config.yaml
model: "audio captioner"
dataset: "synthesized solo parts of chorales (CocoChorales)"
train_examples: 39062
time_shift_ms: 50
n_mels: 64
hop_length: 320
input: "log_mel"
spec_augment: true
win_length: 400
tokenizer: "word"
vocab_size: 56
encoder_arch: "vit"
encoder_norm: "layernorm"
encoder_norm_position: "pre"
encoder_activation: "swiglu"
encoder_mlp_ratio: 2
encoder_head_dim: 32
encoder_fused_qkv: false
encoder_bias: "all"
encoder_qk_norm: true
encoder_parallel_block: false
encoder_inner_norm: false
encoder_drop_path: 0.15
encoder_patch_size: [8, 16]
encoder_layers: 6
encoder_width: 160
encoder_positions: "learned"
fusion: "cross_attention"
decoder_width: 256
decoder_layers: 10
decoder_norm: "layernorm"
decoder_norm_position: "pre"
decoder_activation: "geglu"
decoder_mlp_ratio: 2.67
decoder_head_dim: 32
decoder_fused_qkv: false
decoder_bias: "all"
decoder_qk_norm: true
decoder_parallel_block: true
decoder_inner_norm: false
decoder_positions: "learned"
decoder_cross_attention_every: 2
decoder_tie_embeddings: false
init: "xavier_uniform"
residual_init: "none"
optimizer: "soap"
beta2: 0.99
lr: 0.0018
beta1: 0.9
shampoo_beta: 0.95
eps: 1e-08
precondition_frequency: 32
max_precond_dim: 512
one_sided: false
adamw_lr_other_params: 0.0015
grad_clip: 1.0
adaptive_grad_clip: 0.02
steps: 9300
batch_size: 128
epochs: 30.5
lr_schedule: "cosine"
final_lr_fraction: 0.1
warmup_steps: 460
weight_decay: 0.1
adamw_weight_decay_other_params: 0
Rows from block 5 of the text decoder of a small audio captioner, named by matrix and row number. Rows with one number belong to one neuron. Each number is 500 + 50 x the weight over its row's rms, rounded and kept within 0 to 999. All counts start at 0. Numbers have three digits each.
After each neuron's rows are labels from the 100 texts, of 14976, where the neuron reaches its largest size: "tokens" is the input token at the peak. Only what is clearly more common there than usual is listed. The data: synthesized solo parts of chorales (CocoChorales).
# gate: MLP gate (decoder.blocks.5.mlp.gate.weight, 672x256), inputs 128-255
# fc1: MLP up (decoder.blocks.5.mlp.fc1.weight, 672x256), inputs 128-255
# fc2: MLP down (decoder.blocks.5.mlp.fc2.weight, 256x672, transposed), outputs 128-255

gate.80:438382496490575404507482567464528427481542456475441529411544516504441524493405492505514552514493559492513427552542452431397535491490411456479508479581497570501449591561535466458536503501578419440530467451460520557439505437510372551440483490494419506510541493501545549541521522538488513515456445527519409600440515469514467518594455532495478478450595485520458522545552454561438440472611
fc1.80:558640544551575515571489426593472520557501542457518514453496522481443504551491471509427532454553444471502542418502513518519516527483626476521516466450500528517561445498450511459439542533472523502530541552487511483523478506533611450605480532591510466444467555498567506474373435448472493537515460456499549475542484469528544509512457419523441494465463569455477502504555507477571579509434
fc2.80:539543441494462461439459534501521541439467474517458522433494517433474492519458575450457512475449460595496498455462437549531491460540448454448553477484535435491539520560437569583567477468465444495524514517429437485492516541389448500580431516419428451421533618505598529459536507614411479405419481482574577457536517522511497488590396528494491522519490569542457456552514523556477502462598
tokens: "3"; "b3"; "b4"; "a3"

gate.112:537554455420532497510639448496489455480497453487442504459474569471491538472489482586557535448501492417482552567545565412517455491526430452581518538460548515536538483571538369405516532589502403498480552526430517503434513571498550523471492482503558482503482466539412552422520480515382543540482457515453475531492493498619472466533485514550474536456484495535434512503470440549495466505425
fc1.112:455479550586604435578391539451495505440484468468526475482504402490496491466446430366403526494498572514432458587534534487475483468530504565381465445545500479523479485419487552517547469516571563502519410503456421456525473440492524492503460472487422508473423507500523512516505456443526523517549472357557570584480409437455511448454561440568522591525481560435631401557576525421572518468540
fc2.112:456465394497564478467586479491466436546581468543487560457462528584469433524528466438551479580553504523623494487525420453428531506482527415515436454539508449546485526529559577456500586477504458513486489556484528433584475563483516479533474535483525492439520473388500506459482553481456584480453542460550496526456484447429496481446516502434558486516547475512543431501552517452516536543404
tokens: "<end>"; "4"

gate.211:596504503463529472444455496489457515501467491491517515474587519508538459485469562514542516486503503486436481467606490543532383537525507385480491509540503513459535541486510535497403506413530529579558486569520476574552535579540416504466551540491572511465467467511555461481537468381502515420589512404455412511524497601453501567487543533531421536422594404479440488390499686516445556479461
fc1.211:483471411494550481428529517444400514534528492417425486457529537604430577447509516569504641378559482470451464443471559405495429495368492517451545515502469489431471537554497564449463528397583553491478506527516522566547442469492480429549540435464570379472453498587586541527497518471429564463491550495483481455502516506493446569521549511482418476576513467494480545508521586513530471502511
fc2.211:506491572545433509507486489406509476512403515524536469501586531570504551534522553469470443456450531470495428561414561515458475518429535495493459435569529469430474376467435570515443542561441479467520584434556399425565456538502461534588489478473598484607596469461551585524525466513531497437501478442525571458508450507551514422493438509605538457501478528616537465477458472487419481488516
tokens: "3"

gate.495:463492564469530365470417414486482427614522456593467522508510435419431556523533452515495567483458596542422496501496501517501543426480560497549469477532526429520554434413528495535533470507528540510458498565410465403479477537517503491554486527525511487554562511514495491532568501409456568481461491494416475484526496536449517454502539399581616487506530509494532474470464444542588467420511
fc1.495:582530467566521534468533468530451545457457493448478410475516512552441494457528494498512356471507499475605507542581630503392519547558503492496476471509489512456429605548577474457572511617435523521584508440518471505540520472530504548483469588534506557460414544432481474438538456538522418517435486439490520523479498438460474566493485528472391463515504551438567552501540461582434496559524
fc2.495:516572506465570478477437448542519446448479470525437448459439545494459522465500629477589501488480561488505489433564578501518629410477472518494544477528448574530500559473457493500522543512500527510443476420478503406503521531547479449534497636506471456473455465468543469526395531435464590424512482502483512524491490502558398483495539495443510495545520517514485431410449493589526486529533
tokens: "f"; "4"; "d5"

gate.168:459448497532507405590514440585467389512507514499506521512501428513459452424576498480502576413490450483506454418524592415500509484619487522557502462430422449530588484571488454546594575513507527463558508507568515500455427516467430488520519496498470547534479487461568482463504476481486469507486513440486486473397521514612499434610529470553424420494429502505577411492577522575511466375469
fc1.168:508488545466487499482522557501553497522457397405453499534622516479541570467455539509424472472537480430502489497562488509515558501471493488491442586637565450446471499392475502446455413542511445453447558450531520573478547409509528518562449583581551406410599527497537470474443503480522546571470572523506477456506438521463566564462512368418500517402529475522401571475384504443543525514416
fc2.168:488464498492473453506571534459492472533490554407526474419420478483521434485443526525552494512523535416448553522463495560522521527601549515498497493491543608502506494515519503423536483508468592404532457523493546435512581486426498497535481432459417518466565509459481517613503667545529456497524422459500470507494526511537536417539454477512429453444449524457522457384442458548480531509513
tokens: "f"

gate.546:416539511488440491534563465421523485491479510538515490482586454538489486566438495417518560470501482467466526486405464523432533459515526476456460461571467468590465468456478478493524470549500481463530516444527548591429532510431429520449608498454453475423549576481391437505555463566512454510459578630562529542587485446462533639515494416494585506554534568516475495502558544486543539526530
fc1.546:454413482544525494509454624585629502578424497510504606464417460523606420490519522457527550455553484451539518452490509472530548481558503485515442479573527559536469531470435502482373449494547426540549523466506508508482567506503520594500552555525441417510485534575507531420449474513465582454540489466580525493563482507499508521517547456454515423477487463455520450499432588511398527521497
fc2.546:445516451482553536510405573495486498472564555426513539558464521475387513585479444422460468492457486588468597518531577546422553521444469527590568490545510551484506441457556532539494453456547437473507554533505463519484607509482519496538592527485486560493425434541433474525474457514426520479383556494497412515526476503394544462469524431458478469428430430531485499501505476390444429570566
tokens: "3"; "d3"; "4"

gate.268:474466439458529438391523490449544549509456504478490465530454596442570494460550506372505544477477517498402461507456550519385508548463524458442455378491550643457546536474541414501505530445574556584540529505522459481535430550407535480593389544508476504520414465411495564497522359521540466452471586468522551454429507419496525454540478451622461518496420539451510478457479484424558546544511
fc1.268:547527432471513535481477512377484521472507483419536485407541489552493418641500502610522519535560570567614454486516421514455519448498491524465536542512489503556490519421540528434470446524418514482555437575598516437442524527561582516528579468481520509367527453445529471527476545463521534500578597536422515460416530453550472537445501524438494442410478524506466487550488558451467513539470
fc2.268:571564473435482465535511450444552420422581461467504567483491513410462486502467490507510602437577494471433472503541645478509529527496476539435507462461531522517483506516511463446473457500527590585534582539535544439591534438544473469476527511529464494434526483560481500573580580579465405470506599564489569495452501516553481447519560450419518566447473484528540472502561490412439556553401
tokens: "f"; ":"

gate.475:548445460446493546421507469455432527459432517466563441570550540474480485484463420543437625501465479448491497471572471443490499495579467537565596485543540443480572433519483558565439492511509529443507532499424508466519494543408511538591569470508443468453425551448461497437608507522517543548511573491515458503457547509626430455512538503504517473446588517540455628499442504562455491495540
fc1.475:491582530432522474531513474541485543551459514445434538432571503562464489547512519557551631523550485466516475494608505452477515522564555498553531454439538553496513552439411527476572539570531486465468571516422508424468568581513438465489412581441448465489451446528553405507525479423522583573638498457587490498506383465398429487605468548503487496467473525405556507634475469599460505542619
fc2.475:498524450532525446508431402494449487408523484463553489507503558393560441533570519529527515518422539541539379504544475467581523458471597541443629555493526597538433572537488634531517426385580592523445400430475485487515407480452495470490495504482455582408440480448534475535539539556508433495441493464509425588483505499578530423553404467517513457494542454529562552513497447568520503549447
tokens: "3"; "a"

gate.178:449424539536459425451493470517438634501529518425507524564486405513504507568436579434511497586477576502399502554543607476497552445494492511508478505504423558457519493480442485509444464468540472467462622467515441510415483474428553504558549527558512545531425392507484504575455397495500563533554549573561590434519402514545411449546488455472572443459440459521441505551535433541533520571575
fc1.178:493547454590516523428474515511542454465432533494489491516493618461547565599477466513538518481449484510596546541577438538434515532597396417413550540548522636409494484485492493535493604488447512488371432512544476496491492453459491496524528488527511533548475551540474481565571469527475567435471582609548449604533486558336450478417506463449474485447515503525444520448474480502551478473561
fc2.178:522517484437525426444528567491450481455467565600475491504494526457544459476542504594550553523498570531467513411493576497436535462387585499483518507498506484482543499505399494512479433457527491486487546523529449422447484481493495569438557529517489524547457427459630481521538497474476544506449538521571575469509523545354589493581470534422528579576527448477485551521536559555529465433450
tokens: "<end>"; ":"; "e5"; "5"

gate.38:525407488499497492485485453523570610443465473526427501535478454530538541521518455456539533604518454456484499456407426466326470506542537454525479537630486569495478628491561474464400590506507472491496531562474522515505454529548502504472567614572484517503549429512539565510509563456422501484554466417352430512506511476493556519499501543502478520530505559515437498485426448482538565475470
fc1.38:505499547469502583428490402442539465560536508490476440557501479359534577434507415508454436481434476537456526523354511456536437518509440596516527479535493458550501522465571436489538596530507565489550492507484456445463529390461349485472464474473545519471492468603404527585535566540447515552569538426434505436491486469493516511417478450502502544514460515453457563461460427654448471466473
fc2.38:464469413494542482400486419540516591570481553454534456524397496473515411480477498537568460505429588635481628569524473461480490536566510500536645491544522588549494477475401489548501472479466516475419449502494477493483501434524503435432488475543502420472496434467544517473537503539422466545499513528524444477548434540417517482380492472462458527479501499508505592574566425481503528524526
tokens: "3"; "c4"; "b2"

gate.345:505412580441393430412519530560545434564503385465414567487589480601475526485527547459511542505455518524442387476462488530497436426539543430546524516490436565531525451506544469473522443471499592571540505588473475555515497463491489504485566546493496535501503550463456496468571495509481536520558474267517545532453496512447519448564486602463493463545500529423528498514574490457543477504513
fc1.345:542464448455554464548397537456500476483514490458529528533479530489548521523540468495460495426564429594529491466571516368496531534414488531511508555527524448485481464487483448530508518521446429414377549445498461452454568563525598525541519580486486487540462563480545564475483466485523393548392472603507511557502497575496486477467486525470451506476440525590438482512464510470538491610508
fc2.345:452589433461582530479529506498399523531574486547564481482506474543556461448500479411542406468524457508605543542508423454404504551448482521461515585394429508497592456469491514522451613519491481515517519510447537488394551502496517563485562494558541423513430507626457452521458469497517480499584486472531465529530480504511553453507548436535516433658546547456535528437500475449571471455533
tokens: "<end>"; "3"

gate.563:564541448497506536527547454578612503443461435501469560422485477491486517569492442493490449453389497438484400457518601462464442493442562563544541480562606557496509397468459519509566460545468522505454390527469507543543514475479568527567562504514418551482556619421486551494535557528429460405498499580436439489469442494518532532540479467498411485586479544537482472433487423441526531529483
fc1.563:505495502432464399472425502397444524522506548466552433583461513561515499556545476539469471487527488520596432505417507475499447585484403503483622421452462477437499555482475478501495501520513562502540442463497549500510551608550504612407471500590528543483562415469577445547522461521475413526426429531535495524418470504573403439436521509522477461502481575477493525425525562535484526464573
fc2.563:494505479486463491442488584519403428480519568520460490554473392510481491526517528466420506547434439530525481492547512401586617488471538419545468420591534555400622546524546578466462460450499459496498536511459494571558453523458488520470503520512435473497416410476480487586589521493384474508466471439481494480494450420485499503441518447401636506577476537526463501498593459516556409532492
tokens: "<end>"; "3"; "4"

gate.374:554537517416449455631573552500505617419428437548569430490579453547546584438463498525495477597478514422594492446555509377448513480429422544535559530527441546580421544462558460494513605442554495479455435485374482462537531438491525416464495471594457518571453467562541514480506553429502466564525448526457414502445521456523519457436483485463477479547488518531496529462462562587510535562574
fc1.374:426473468441489461499508558580530570415413551425542384421524534430362549489509478536418619507526436503447605499457435563473596514563447516527478503461417559552543394479503605492503533517510485457527566569467511510485502474457503513583484464595486435537456492609587400443498479463507556494459523560463493498491471434592546516532530401572465516445488515460550433500530478566505496538531
fc2.374:448570568470516490425532511535482504476489484540496469588539472540480503520498498528571417533509535546437500513555438534537564391493510484452507409486567511496517480503574559547553592490561514468563539517478463522574567524512565442536458416511569475467520420528524448559373571577426369492484558499443499531402452617409593519495486504517561506536425508527481493546502480473461546459498
tokens: "3"; "e4"; "g4"

gate.478:410524530485572505486509575477400539495462539509534453519546497420522476469532520430502612491370452539457485528539498458377543457462434446478467524515596400551504495492491503451553465406479453477553468479497418497372498479511535535486492517511520437513505517454550504590554397492433557464496438508482421539513536534510518449459486484563567429495527531543543481486488504540549578434540
fc1.478:571489436493553457449517510529507584483514484351510543517590472531518397521565490501498478489479512454443533459528514446509464599516494433587566488575567511530545475545550418376464453451540453489465503454432461495451446438480496461470482505484474481583474463421447604493488443439503426482477468444528476507552493532443511438548576503486564481488555489462603535517356474463543493541476
fc2.478:542494504523623486590494532538573526450424456519508540520412529502462447555474531477475587470503537486457536511524563473527578533507505477558477556551521388429466488559584493529508461470514499533512472418459411456478501463518485483373469498515530479519504447444523583514540439526485523473516448611497420520528560437431399576455470493434575465491526480461455476445435571466583445509461
tokens: "f"