From a checkpoint of a small audio captioner: encoder width 160, decoder activation geglu.
Rows from block 6 of the text decoder, named by matrix and row number. Each number is 128 + 32 x the weight over its row's rms, rounded and kept within 0 to 255. All counts start at 0. Numbers have three digits each. After the name is the row's rms in percent of the matrix's.
# q: cross-attention query (decoder.blocks.6.cross_attn.q.weight, 256x256), inputs 128-255
q.83 108:126142083071138159131170114096141145093102121106141117166135185098088158173106083140132103108122063164129104169135144116158153148145137049196137088111165112143079163078095144190099120197068114129088068111147179134191103115157161150106121164136158129143113140088103105097135119119136155073092131196042143172087140200128084106161081170151140137124122162120147167147139120108107156153201
q.84 119:076160113105138088103160103108143119102086130176109063167135074112106141152121084104121145094222108101110135125166079107104143130222141181137130120154176113154153143115129123118128121183099133100117113120111132082140096119175145184059168118115154127171159174122130190122111131104078104048110111090114106162108126099111123160107124173142126196141090108101138129121090167189075099078100
q.85 113:105125068152131155071185086092086106106121126107129100115129098131139115169175138169140115107134132053124124140101117153118120147145131115097159105139078141088140081109104107149149173075127130113056150200100120110158136195163082133111116131106171159158166114191193149130087158113090097166129164129158129107147073140133119094161135199073137144190112134101051122123147155083170140110148
q.86 108:152135107102125156194138178112133130131119110053119169090161069132073112151031150106116182102143165092078153144140109164123131150132136139136160120118127158140195057119100027119135104145138059161163132143167137123155179170124105114127103082105183128152150155167141152109131111124153107149176123123137169088171118183125174122135167127128139171116117108163115079162074150109132122091165
q.87 109:124102187176127084116081139116193088153113147111128124135079142085114129185133166179112127092126083102167182140094098138146121119119125071151156150187075122102154156142156158076093177213118085113067154116166143126192098133151123150151101107175102104125114153078073147142123200157129186135181148103098117180115144091124076173073121101110179074092117149086177101102138159113106118105122
q.88 097:113136097044141070117138117107151162148172178108128156165126121151111136166112091136173090136149166131075179206109099124164134114107193175196150099146168118100111173137094107110119096169192138126186173072140126151104090095121168093102134110054107107162149066119112120122095037104115153153133197088121084167098140175134175169117164077135097104134116128120115118150106146174065122145105
q.89 110:095157100106131118131089103123115133072115152112150148196099157049087153151198128153118174123117123127105114145133165189102108091130212098132104179125114168123150151084171081152145117135125152156126178149097162136155184141144097160106217087096093069122138063139130084141158177149084089141117129143135073097146132138115147140103094156124175141161112079126113112077120115118124102154113
q.90 097:078059118124115085110134113087158093141134133129147131104095141138151180114162071108161079130145145121174132165159120127088141105130114157145151120122094160067146172121110083103097121148183158082136141103095089166135119160117137077199155182076130132131121135150121165145088111118112172108124115124115070058126126164123144183141130084160132139133119082123117121123144129130133117123136
q.91 111:150120131041135070122153114161102149158142151126138121101157099115182150142165096147194135148150075167077124074137129060104139096157117103199123123116200134122113134092085111142187110112100166149092167133158047140088086152113167147114175095103100097124082121173076095057104076137079139124112063175077123095129190109159154111118140126065154097184101167129131150104101132093100005117149
q.92 103:119152141180147120157112140154157120104100163168221148139124137089099113144119169100138139133103130130166177105195153193119070150136100144104064088148105128127155121164141096146111123088130163089121095107117110157098091138161089140081136130118126130075158183102150168126129097156147139102165084128136127148143102225093141070134134139063149125068114103134203159130100122091108136081121
q.93 108:147115099158197081087172082148082136113086119143112096081174157124148131178215157136138140132122176126068139126173097126159148072111185160144129090098136157120153136197153180155225046119119169134153141085131105127111122127093169157098125149109101128116123120139162078157141128126105081155155180123095101131134177110187105109114080172129137113146163125080127162182128131136118108191120
q.94 100:130133143101129108122085104165140156151097123155136117122131085162114098129211154050179119121151126089158126139125139137078108143133155129143132181122100141134153144133126141116023074131124064129103152152146131149156171155127097130160120135116163091135170143104159172152091068046138138134125130149144107143180109134191165139110143155117097103142208136185163145109096140146145123107116
q.95 112:105138139142137175106047166120140088167137067106112144120075106117152135152191081152085147092180099141125158136141148176129114108117194119155108136159052119092157165133112130150132148163163066141129157101161120174087134141161123065153092113128180099081124136142124150091124183109149152116058115135132130130108121166049129085108083067071118105201100176113106110112106141100102096091148
q.96 097:149106138140110120153117088109056132138088099158143172119088135134158134147163059087144143155137125152163152105108111049117115141127127141127121133150149080137079078101067121149173117146159138117111135159124142073106114121147146120101090124127147168162131099176152143111139210155116144120088111147170144172119141097128071083179100135154105150132124079080136112137147067139128049216099
q.97 103:170169130179101140114130138131104134149108088116160097142157106134173115135071096188121115177122119160121141148121172102094131170138125169081113131088093069148113173153124158145198078165089136173083158155123146159095132113118153094187130135201062190154168138169113106150081139081104103165187042123112156123090082103136139109118095115165068134140108124071207100109107081130142067089130
q.98 091:113117126179113120104101174128168128043117114119122120102081115125125152154141214200098141145183130148127089138144092174196134104123173152178112160161158133128125096161076120165115179139089157130158110099084185112092119167130090115180099136169101138132098147110137139097126160147097167122147154118163112149161104084116126123112115128126165105105091129086132184134140140149134109085129
q.99 104:111154150103115124113131134155059107088167133084122052113182116141116108169138127137091132092189130111126211172108140141136114092156082141131153128146110196101153131128172122184162162170134134120123093100183148145176127128148083052155163149184157104143140137133119079113180171128179132151084094137120182121176063092078151135115129084136130184165099157155109153088127104087144129174160
q.100 104:136135216155138194079097094159148134093108110117108096160170129145114193126078144099186114104109181099073167133171130104176097126182121117106133079094110134196125120169079140149123191199095130173089107088148145136064082113176104136215094149089113128121167060141088125179079155194166112142124162160089115136116115167122085094160106154114106141048079104108120124140085120138134106100121
q.101 098:113148132148116130098146204139132074114129094088193111100115075126152130104125133179147113102147093048121184132115114141142117152136101163145100108099077144123129136107086114125067084178138093113104101146127126118103139166094089190149087181131137156169129119148149061186154112180231151091121152172096067177127117105142140151073058191095067098117145184113127154148158122140126199143077
q.102 096:153131152106122093141111118137060107117108089145091109205226144153145137129117096114073103074114091169171158130123086148139127124115095076126155162159123100146200166146070137172194148159178131152133084126147169086126178139131147126096113093075137114123151104141095177151163132180162169189097129104173163115078112087134135155142134147116123162073138040138117114152100103114145104108074
q.103 097:141091170131081175074181105097121126167153170116174151136128137133094138129173110102067107073093116147092155090069111126082084130125118144115107123174087174187176146166135184096131095130147124127079116073101088130117145141190115089082132159098150154110121168110122139118166142178119108091123126101147134102117119019160123147122116167108138101142160138152166166146088117144153130129196
q.104 101:158130172157135142089096094084184187133110186126101117131116133162092172130091163076147136081173164097169079137156102172071142089164137162128140132160130158116134153123131135119097117190060113134117142097146133137122152150180188078167119171154174102088176158121159187116124079092112095159177070121158161136124111166166170159113146113086139118096155128148177174101072113137116133081126
q.105 095:116154128122123125175143193105148077118136167117074076145066099124164161129105114185109134138106119109052142170103157148169083098108149099146159123138148144081158080127128113112121132184155121119107136113185157072078151158157118148043133126081140173126139143126111196111169118132178121134125123121141075192168179136133144113126066140143060162138134172161100153120053137077176025188167
q.106 091:087195136162085150105110164135108168100150107121088103088096156113170107150155107126126095187150124141129091216171121133171100074172106128168097161106140147097161071156103155172126164098146159132141127121135113194133122030131143082191129142186143113088200140131127083104098151162093126109144133119096146149142190096125139130138126125139128132225088187104197125113182106142108100127122
q.107 098:133075148188098181095135089150151153090136131180099102165195129113132121126110164129104147109072144170137088146113080144183136110101137143110115129091175123108145153189132123119151108060105176141081092114081132100135130110072154152112096148159139061196078101139144076122048170163113173151148161100133148093092138123155115106164121119128112133061126124161173120166151160160110228122148
q.108 097:143126112083128164108158186087126121063120184176091091126115154110185117153101163161139207133125128120096106130141186049139124092132077155121131182115113145144116144166085156071128141192161145102112161143199099131161073086123171127057171110143067190148128145146108153153089138125155171104126125172169143119192137142095111102126185160197137132171140089121178157111124215172128154178107
q.109 098:156138098173137120135152133185087210145121120120122115126154160192108144098111174135130114159104101121150163142080109154142154135108163117127202086091135149105115163209147110071163096136152127126117126110100079114135148132090119125179170165113069158162115122148102170124156192155162132152101158021135143146135101111150199176167104060114066103111142158064102170114114068139154097110140
q.110 092:097163175171121162157114166144143131139172111083176161174114101112160166124084087167132090163113044140102145193100160179084193155160115104111187082165105128126099147098152108123141164138128098159072115097157169102106190097068150142184134110171107163077148102111091131158144094086162065151107139109106116206124150095080143151176106194152056204092110134168108145140170121120142105125085
q.111 095:099109142166145135124172139133154185133107138086132152154142111098149184093099122135140072151199177102080154118101211149141126119100122188134098100084130127101173102116149124139103084101107126129132133096142192166129204126114137099119138148139058131081205094082151119041119117136149093072139113125120166085148107141145187141130134106141077136098169127073127116059147100109109120117183
q.112 102:054133133142143130053144088131123171096140136083165204126133151074091111159190118128112124086111109157169189159134072074127133200127121181128140178127109120180109103122092124125082137123163150147119147162133137125156132099126144140146142156167173137154097164108077051127155170117097170141138103144106041090137148139140048116107109133117086132133088129144090104142146098137068139110113
q.113 092:082092131124143142087120172157134081104105144058140171109135097161110131128124142143112142141055139224127104162162125086120098158179121103108153150111165117159148105165158099122128120165111108086138210161100130141211147052088096178165120153090118150114185128108104110129082168174099090109193140101122165130114114079062150069144153080154195151130128164132133078138169129097176093155152
q.114 098:103117086145112127197090122048086172123159123144092127129153113124141134177118172151129067063127077141176100114128130164147186083156115138141149098131149139092111114126170112137091124162164141123045134105113125099134124119159127148126184090092126084136137177099132111137148125180107089127061144082186142113163142113157077188039117073063143163110141185117112106132165071169099091119151
q.115 101:177108084126161129165113062084146134131144106194069106124121123136134126163115128121114103198123168112091158184120106155169109105118176136163106109142140116133130103094133166096156123138100157124108121069098128155062156129142153106163154137123148043124152102093194107077091137121136132156096122153076157147146141118183081167078154075058081111123094161085176134130137117113147136087096
q.116 104:164123033144179145065082086134112154068187122100145102062104089150129149113169125095080190166185139108129218156094144133105155132114125144106106165118150158154167087157090133157136136104138156122121100136145157183109081117047123105178160193184097124192100095127134076123102149056128159187132116113185084145151129122152104126142114166117107114182149143125163125149117148132155148140140
q.117 094:127097155136130149182112142118192060116154171100170116142112164149089150125161126127155090162124155089187101217116090175132124082111147155085075084165147193090128149088120132136073144165087079167119084126138081144157181182128186142119120103116101100125168130101118182132099094104147070109091160135141107153141194145075159155146064096098170142110085161117138066114155168180120137173069
q.118 102:126159106140112143147088131152108161137080103156108127121110144176124108108112104114111110091122158117119185163160077054135138142077165134113095179165191155080172118114114225179150130171161106178128119158158092137084148087131143122080198100114101120142176163115148183103139151113114156119122126065103185104130112107135123119164140116129138123163113137109153172094156122152112107099152
q.119 101:119118142105094145165073138133140115117181083120182094167203111151163088158168120139126159180114126096160173142108110173119155150179120149150183075158109145141122128131081136147115130184128066166137180099104208195097116111191141159110107137137119115125072134184124159103166086097129111171148206154172109122166116082135082116178100115093091144097137146131121185114129124152144045074125
q.120 100:089133118131137147135134123084136190191124129134091167143104091174140176120129109140136091120134096184150129147126158074152199088112155105129090087142153131156128099133096171107142090107120150166116107105157175100105187153085141144122114123068122122122138125085039153141107141087105231096129139110165093006151089126136144171166070173192144113076116106113098110140171150152166120182186
q.121 106:146181096136146157102099102135119104187114106118137148195093152173110049060160143140149129142148123102148102184125151112083162122118188114113124157168132100110115110052204162195148116093157167176121110124133107095158105129069083172186145070120167126195182165112132142134145119184096115242087143135101099125178112090087108173093130140156165098129105103141146107138167126074138163090091
q.122 109:141088102125114129163072080193145121111053064118109056124164111080074084120071120184095159107174128082141086166160127157135114125110103154138178136113120156098174107097132122130101132183140100164134144137162162205085132151088081120174126119128145070109084143077136153129126115115154083105137068120164136181115121119074065074128119089136122174163153136162136122121093090160101122119134
q.123 092:096160129177141181069091096117091116131133131093106135144127104123126091068095180092123031148123127147108110080165136153179120121102127082115102121177163133160084142128129112091163150122148125091126106130138122095160154146129120112089162132112077159077061100119188153154122069116147145122106106124111157095137068153117194134101100141165105110029117084116120210154159092150134125170097
q.124 086:116123095138156176073140140089114150133135107154089115157165157137062100163137134133088123113103066121059128038182081118115169118144168092109192117138136143152119132193112104120147117135119132138122150122109155090151170093090154151153121092081174106114055160109176119156133156148115116109121107146189188163131170135125091079123145089141139123088137095128080135179090152176121055139126
q.125 102:145091136124085077171135136147158203121087215141106140110155142176111127121146143132161117096108127109131156147112092163102107155133099142133061162081098121144174135120133114133117150175186131135130130140169143127169103147132126123150120144138116090155172175163120157135128157124170167159146136157119086153067104108089107157176105122108136105095090086165138154079088160086165094068123
q.126 104:065098136150084175166120097113161110068167092157118195169144123092136107175065080128161126143130114154136146123165140051171135130102109133118153150124135107132060129136091118129137176145112159168118127166136137181158152186114097153151159130204118111110146145094120179107144151149180092102130085152107152134117125151180086066108122146179114106121139074135155147139141160140165159121121
q.127 091:136106166181174177142163158168129162107132174066121114116139148129101087094076109131093152191090119115163085079120169142049141112103102123121110094092174155189119150114079183070169088135100117116128147149167164105108135065097161149153092132151122101166156097158064142144079154145142126148124129108149147090116172158105164168155148138153112082166102138106168080156111123029119100138125
q.128 104:090128144079113106144125220159138130116124157170130148152136131151109133126126111152169153103122060125070110158100106170120122069153061095092140108111120184096169166190166123114122134115130143099139112149132051095112116097125159127099116105057194111063135108101119176206131092125168150128127161124095146151131121195107183157053127102117188052118123125113173092091106151160084102158125
q.129 103:151157101105135151136110122166126172128126162123154146165128154136099135142141118080129176169216094208150155111103180162135127102122155116116134122147076117190089167120133123146126128121138160149129073135100186130141186164148093099202155172139075147029145145062068058143095121074087161150124137120139100130156172154151098072120167154169174078133068072115224117144122137074109154153114
q.130 096:109139119133100177107073080099116181141173148103161103141091126119160087092122090106179152169148152107163135151190104104059134115107154134188177119112170157156103113069130136157175125148140113135144140169110120155099113157143133105160105143134096122090115138113115190098108132085091098078141138165193090104139136064126214117167164106134057167159127090082081137082073102137098086130118
q.131 112:111131157105092054120106154112148114177163202070151126150098152155105057155096129109215168118051150168108137167138133106077059125109101095144121120152095183119136161125124110096150117151141142147146125108135145194076096144167138155159179112118085142166083193103095150153122104129128167083124113143099136124183174134128189161126105113153175103123113101152133101129124153162115132121091
q.132 102:144158176145128121181149211137156112125091176108127148097144148134130100101125077138194099123171132109092124078143090144162111143083128106094155157143047104116133138129127133097116073090112065157153155084145133175168116119167110198125112113169105145118169149125138143169131142138119178144110182107104133158165142134142135136098149201111173132083163117178155156127140135153138164077166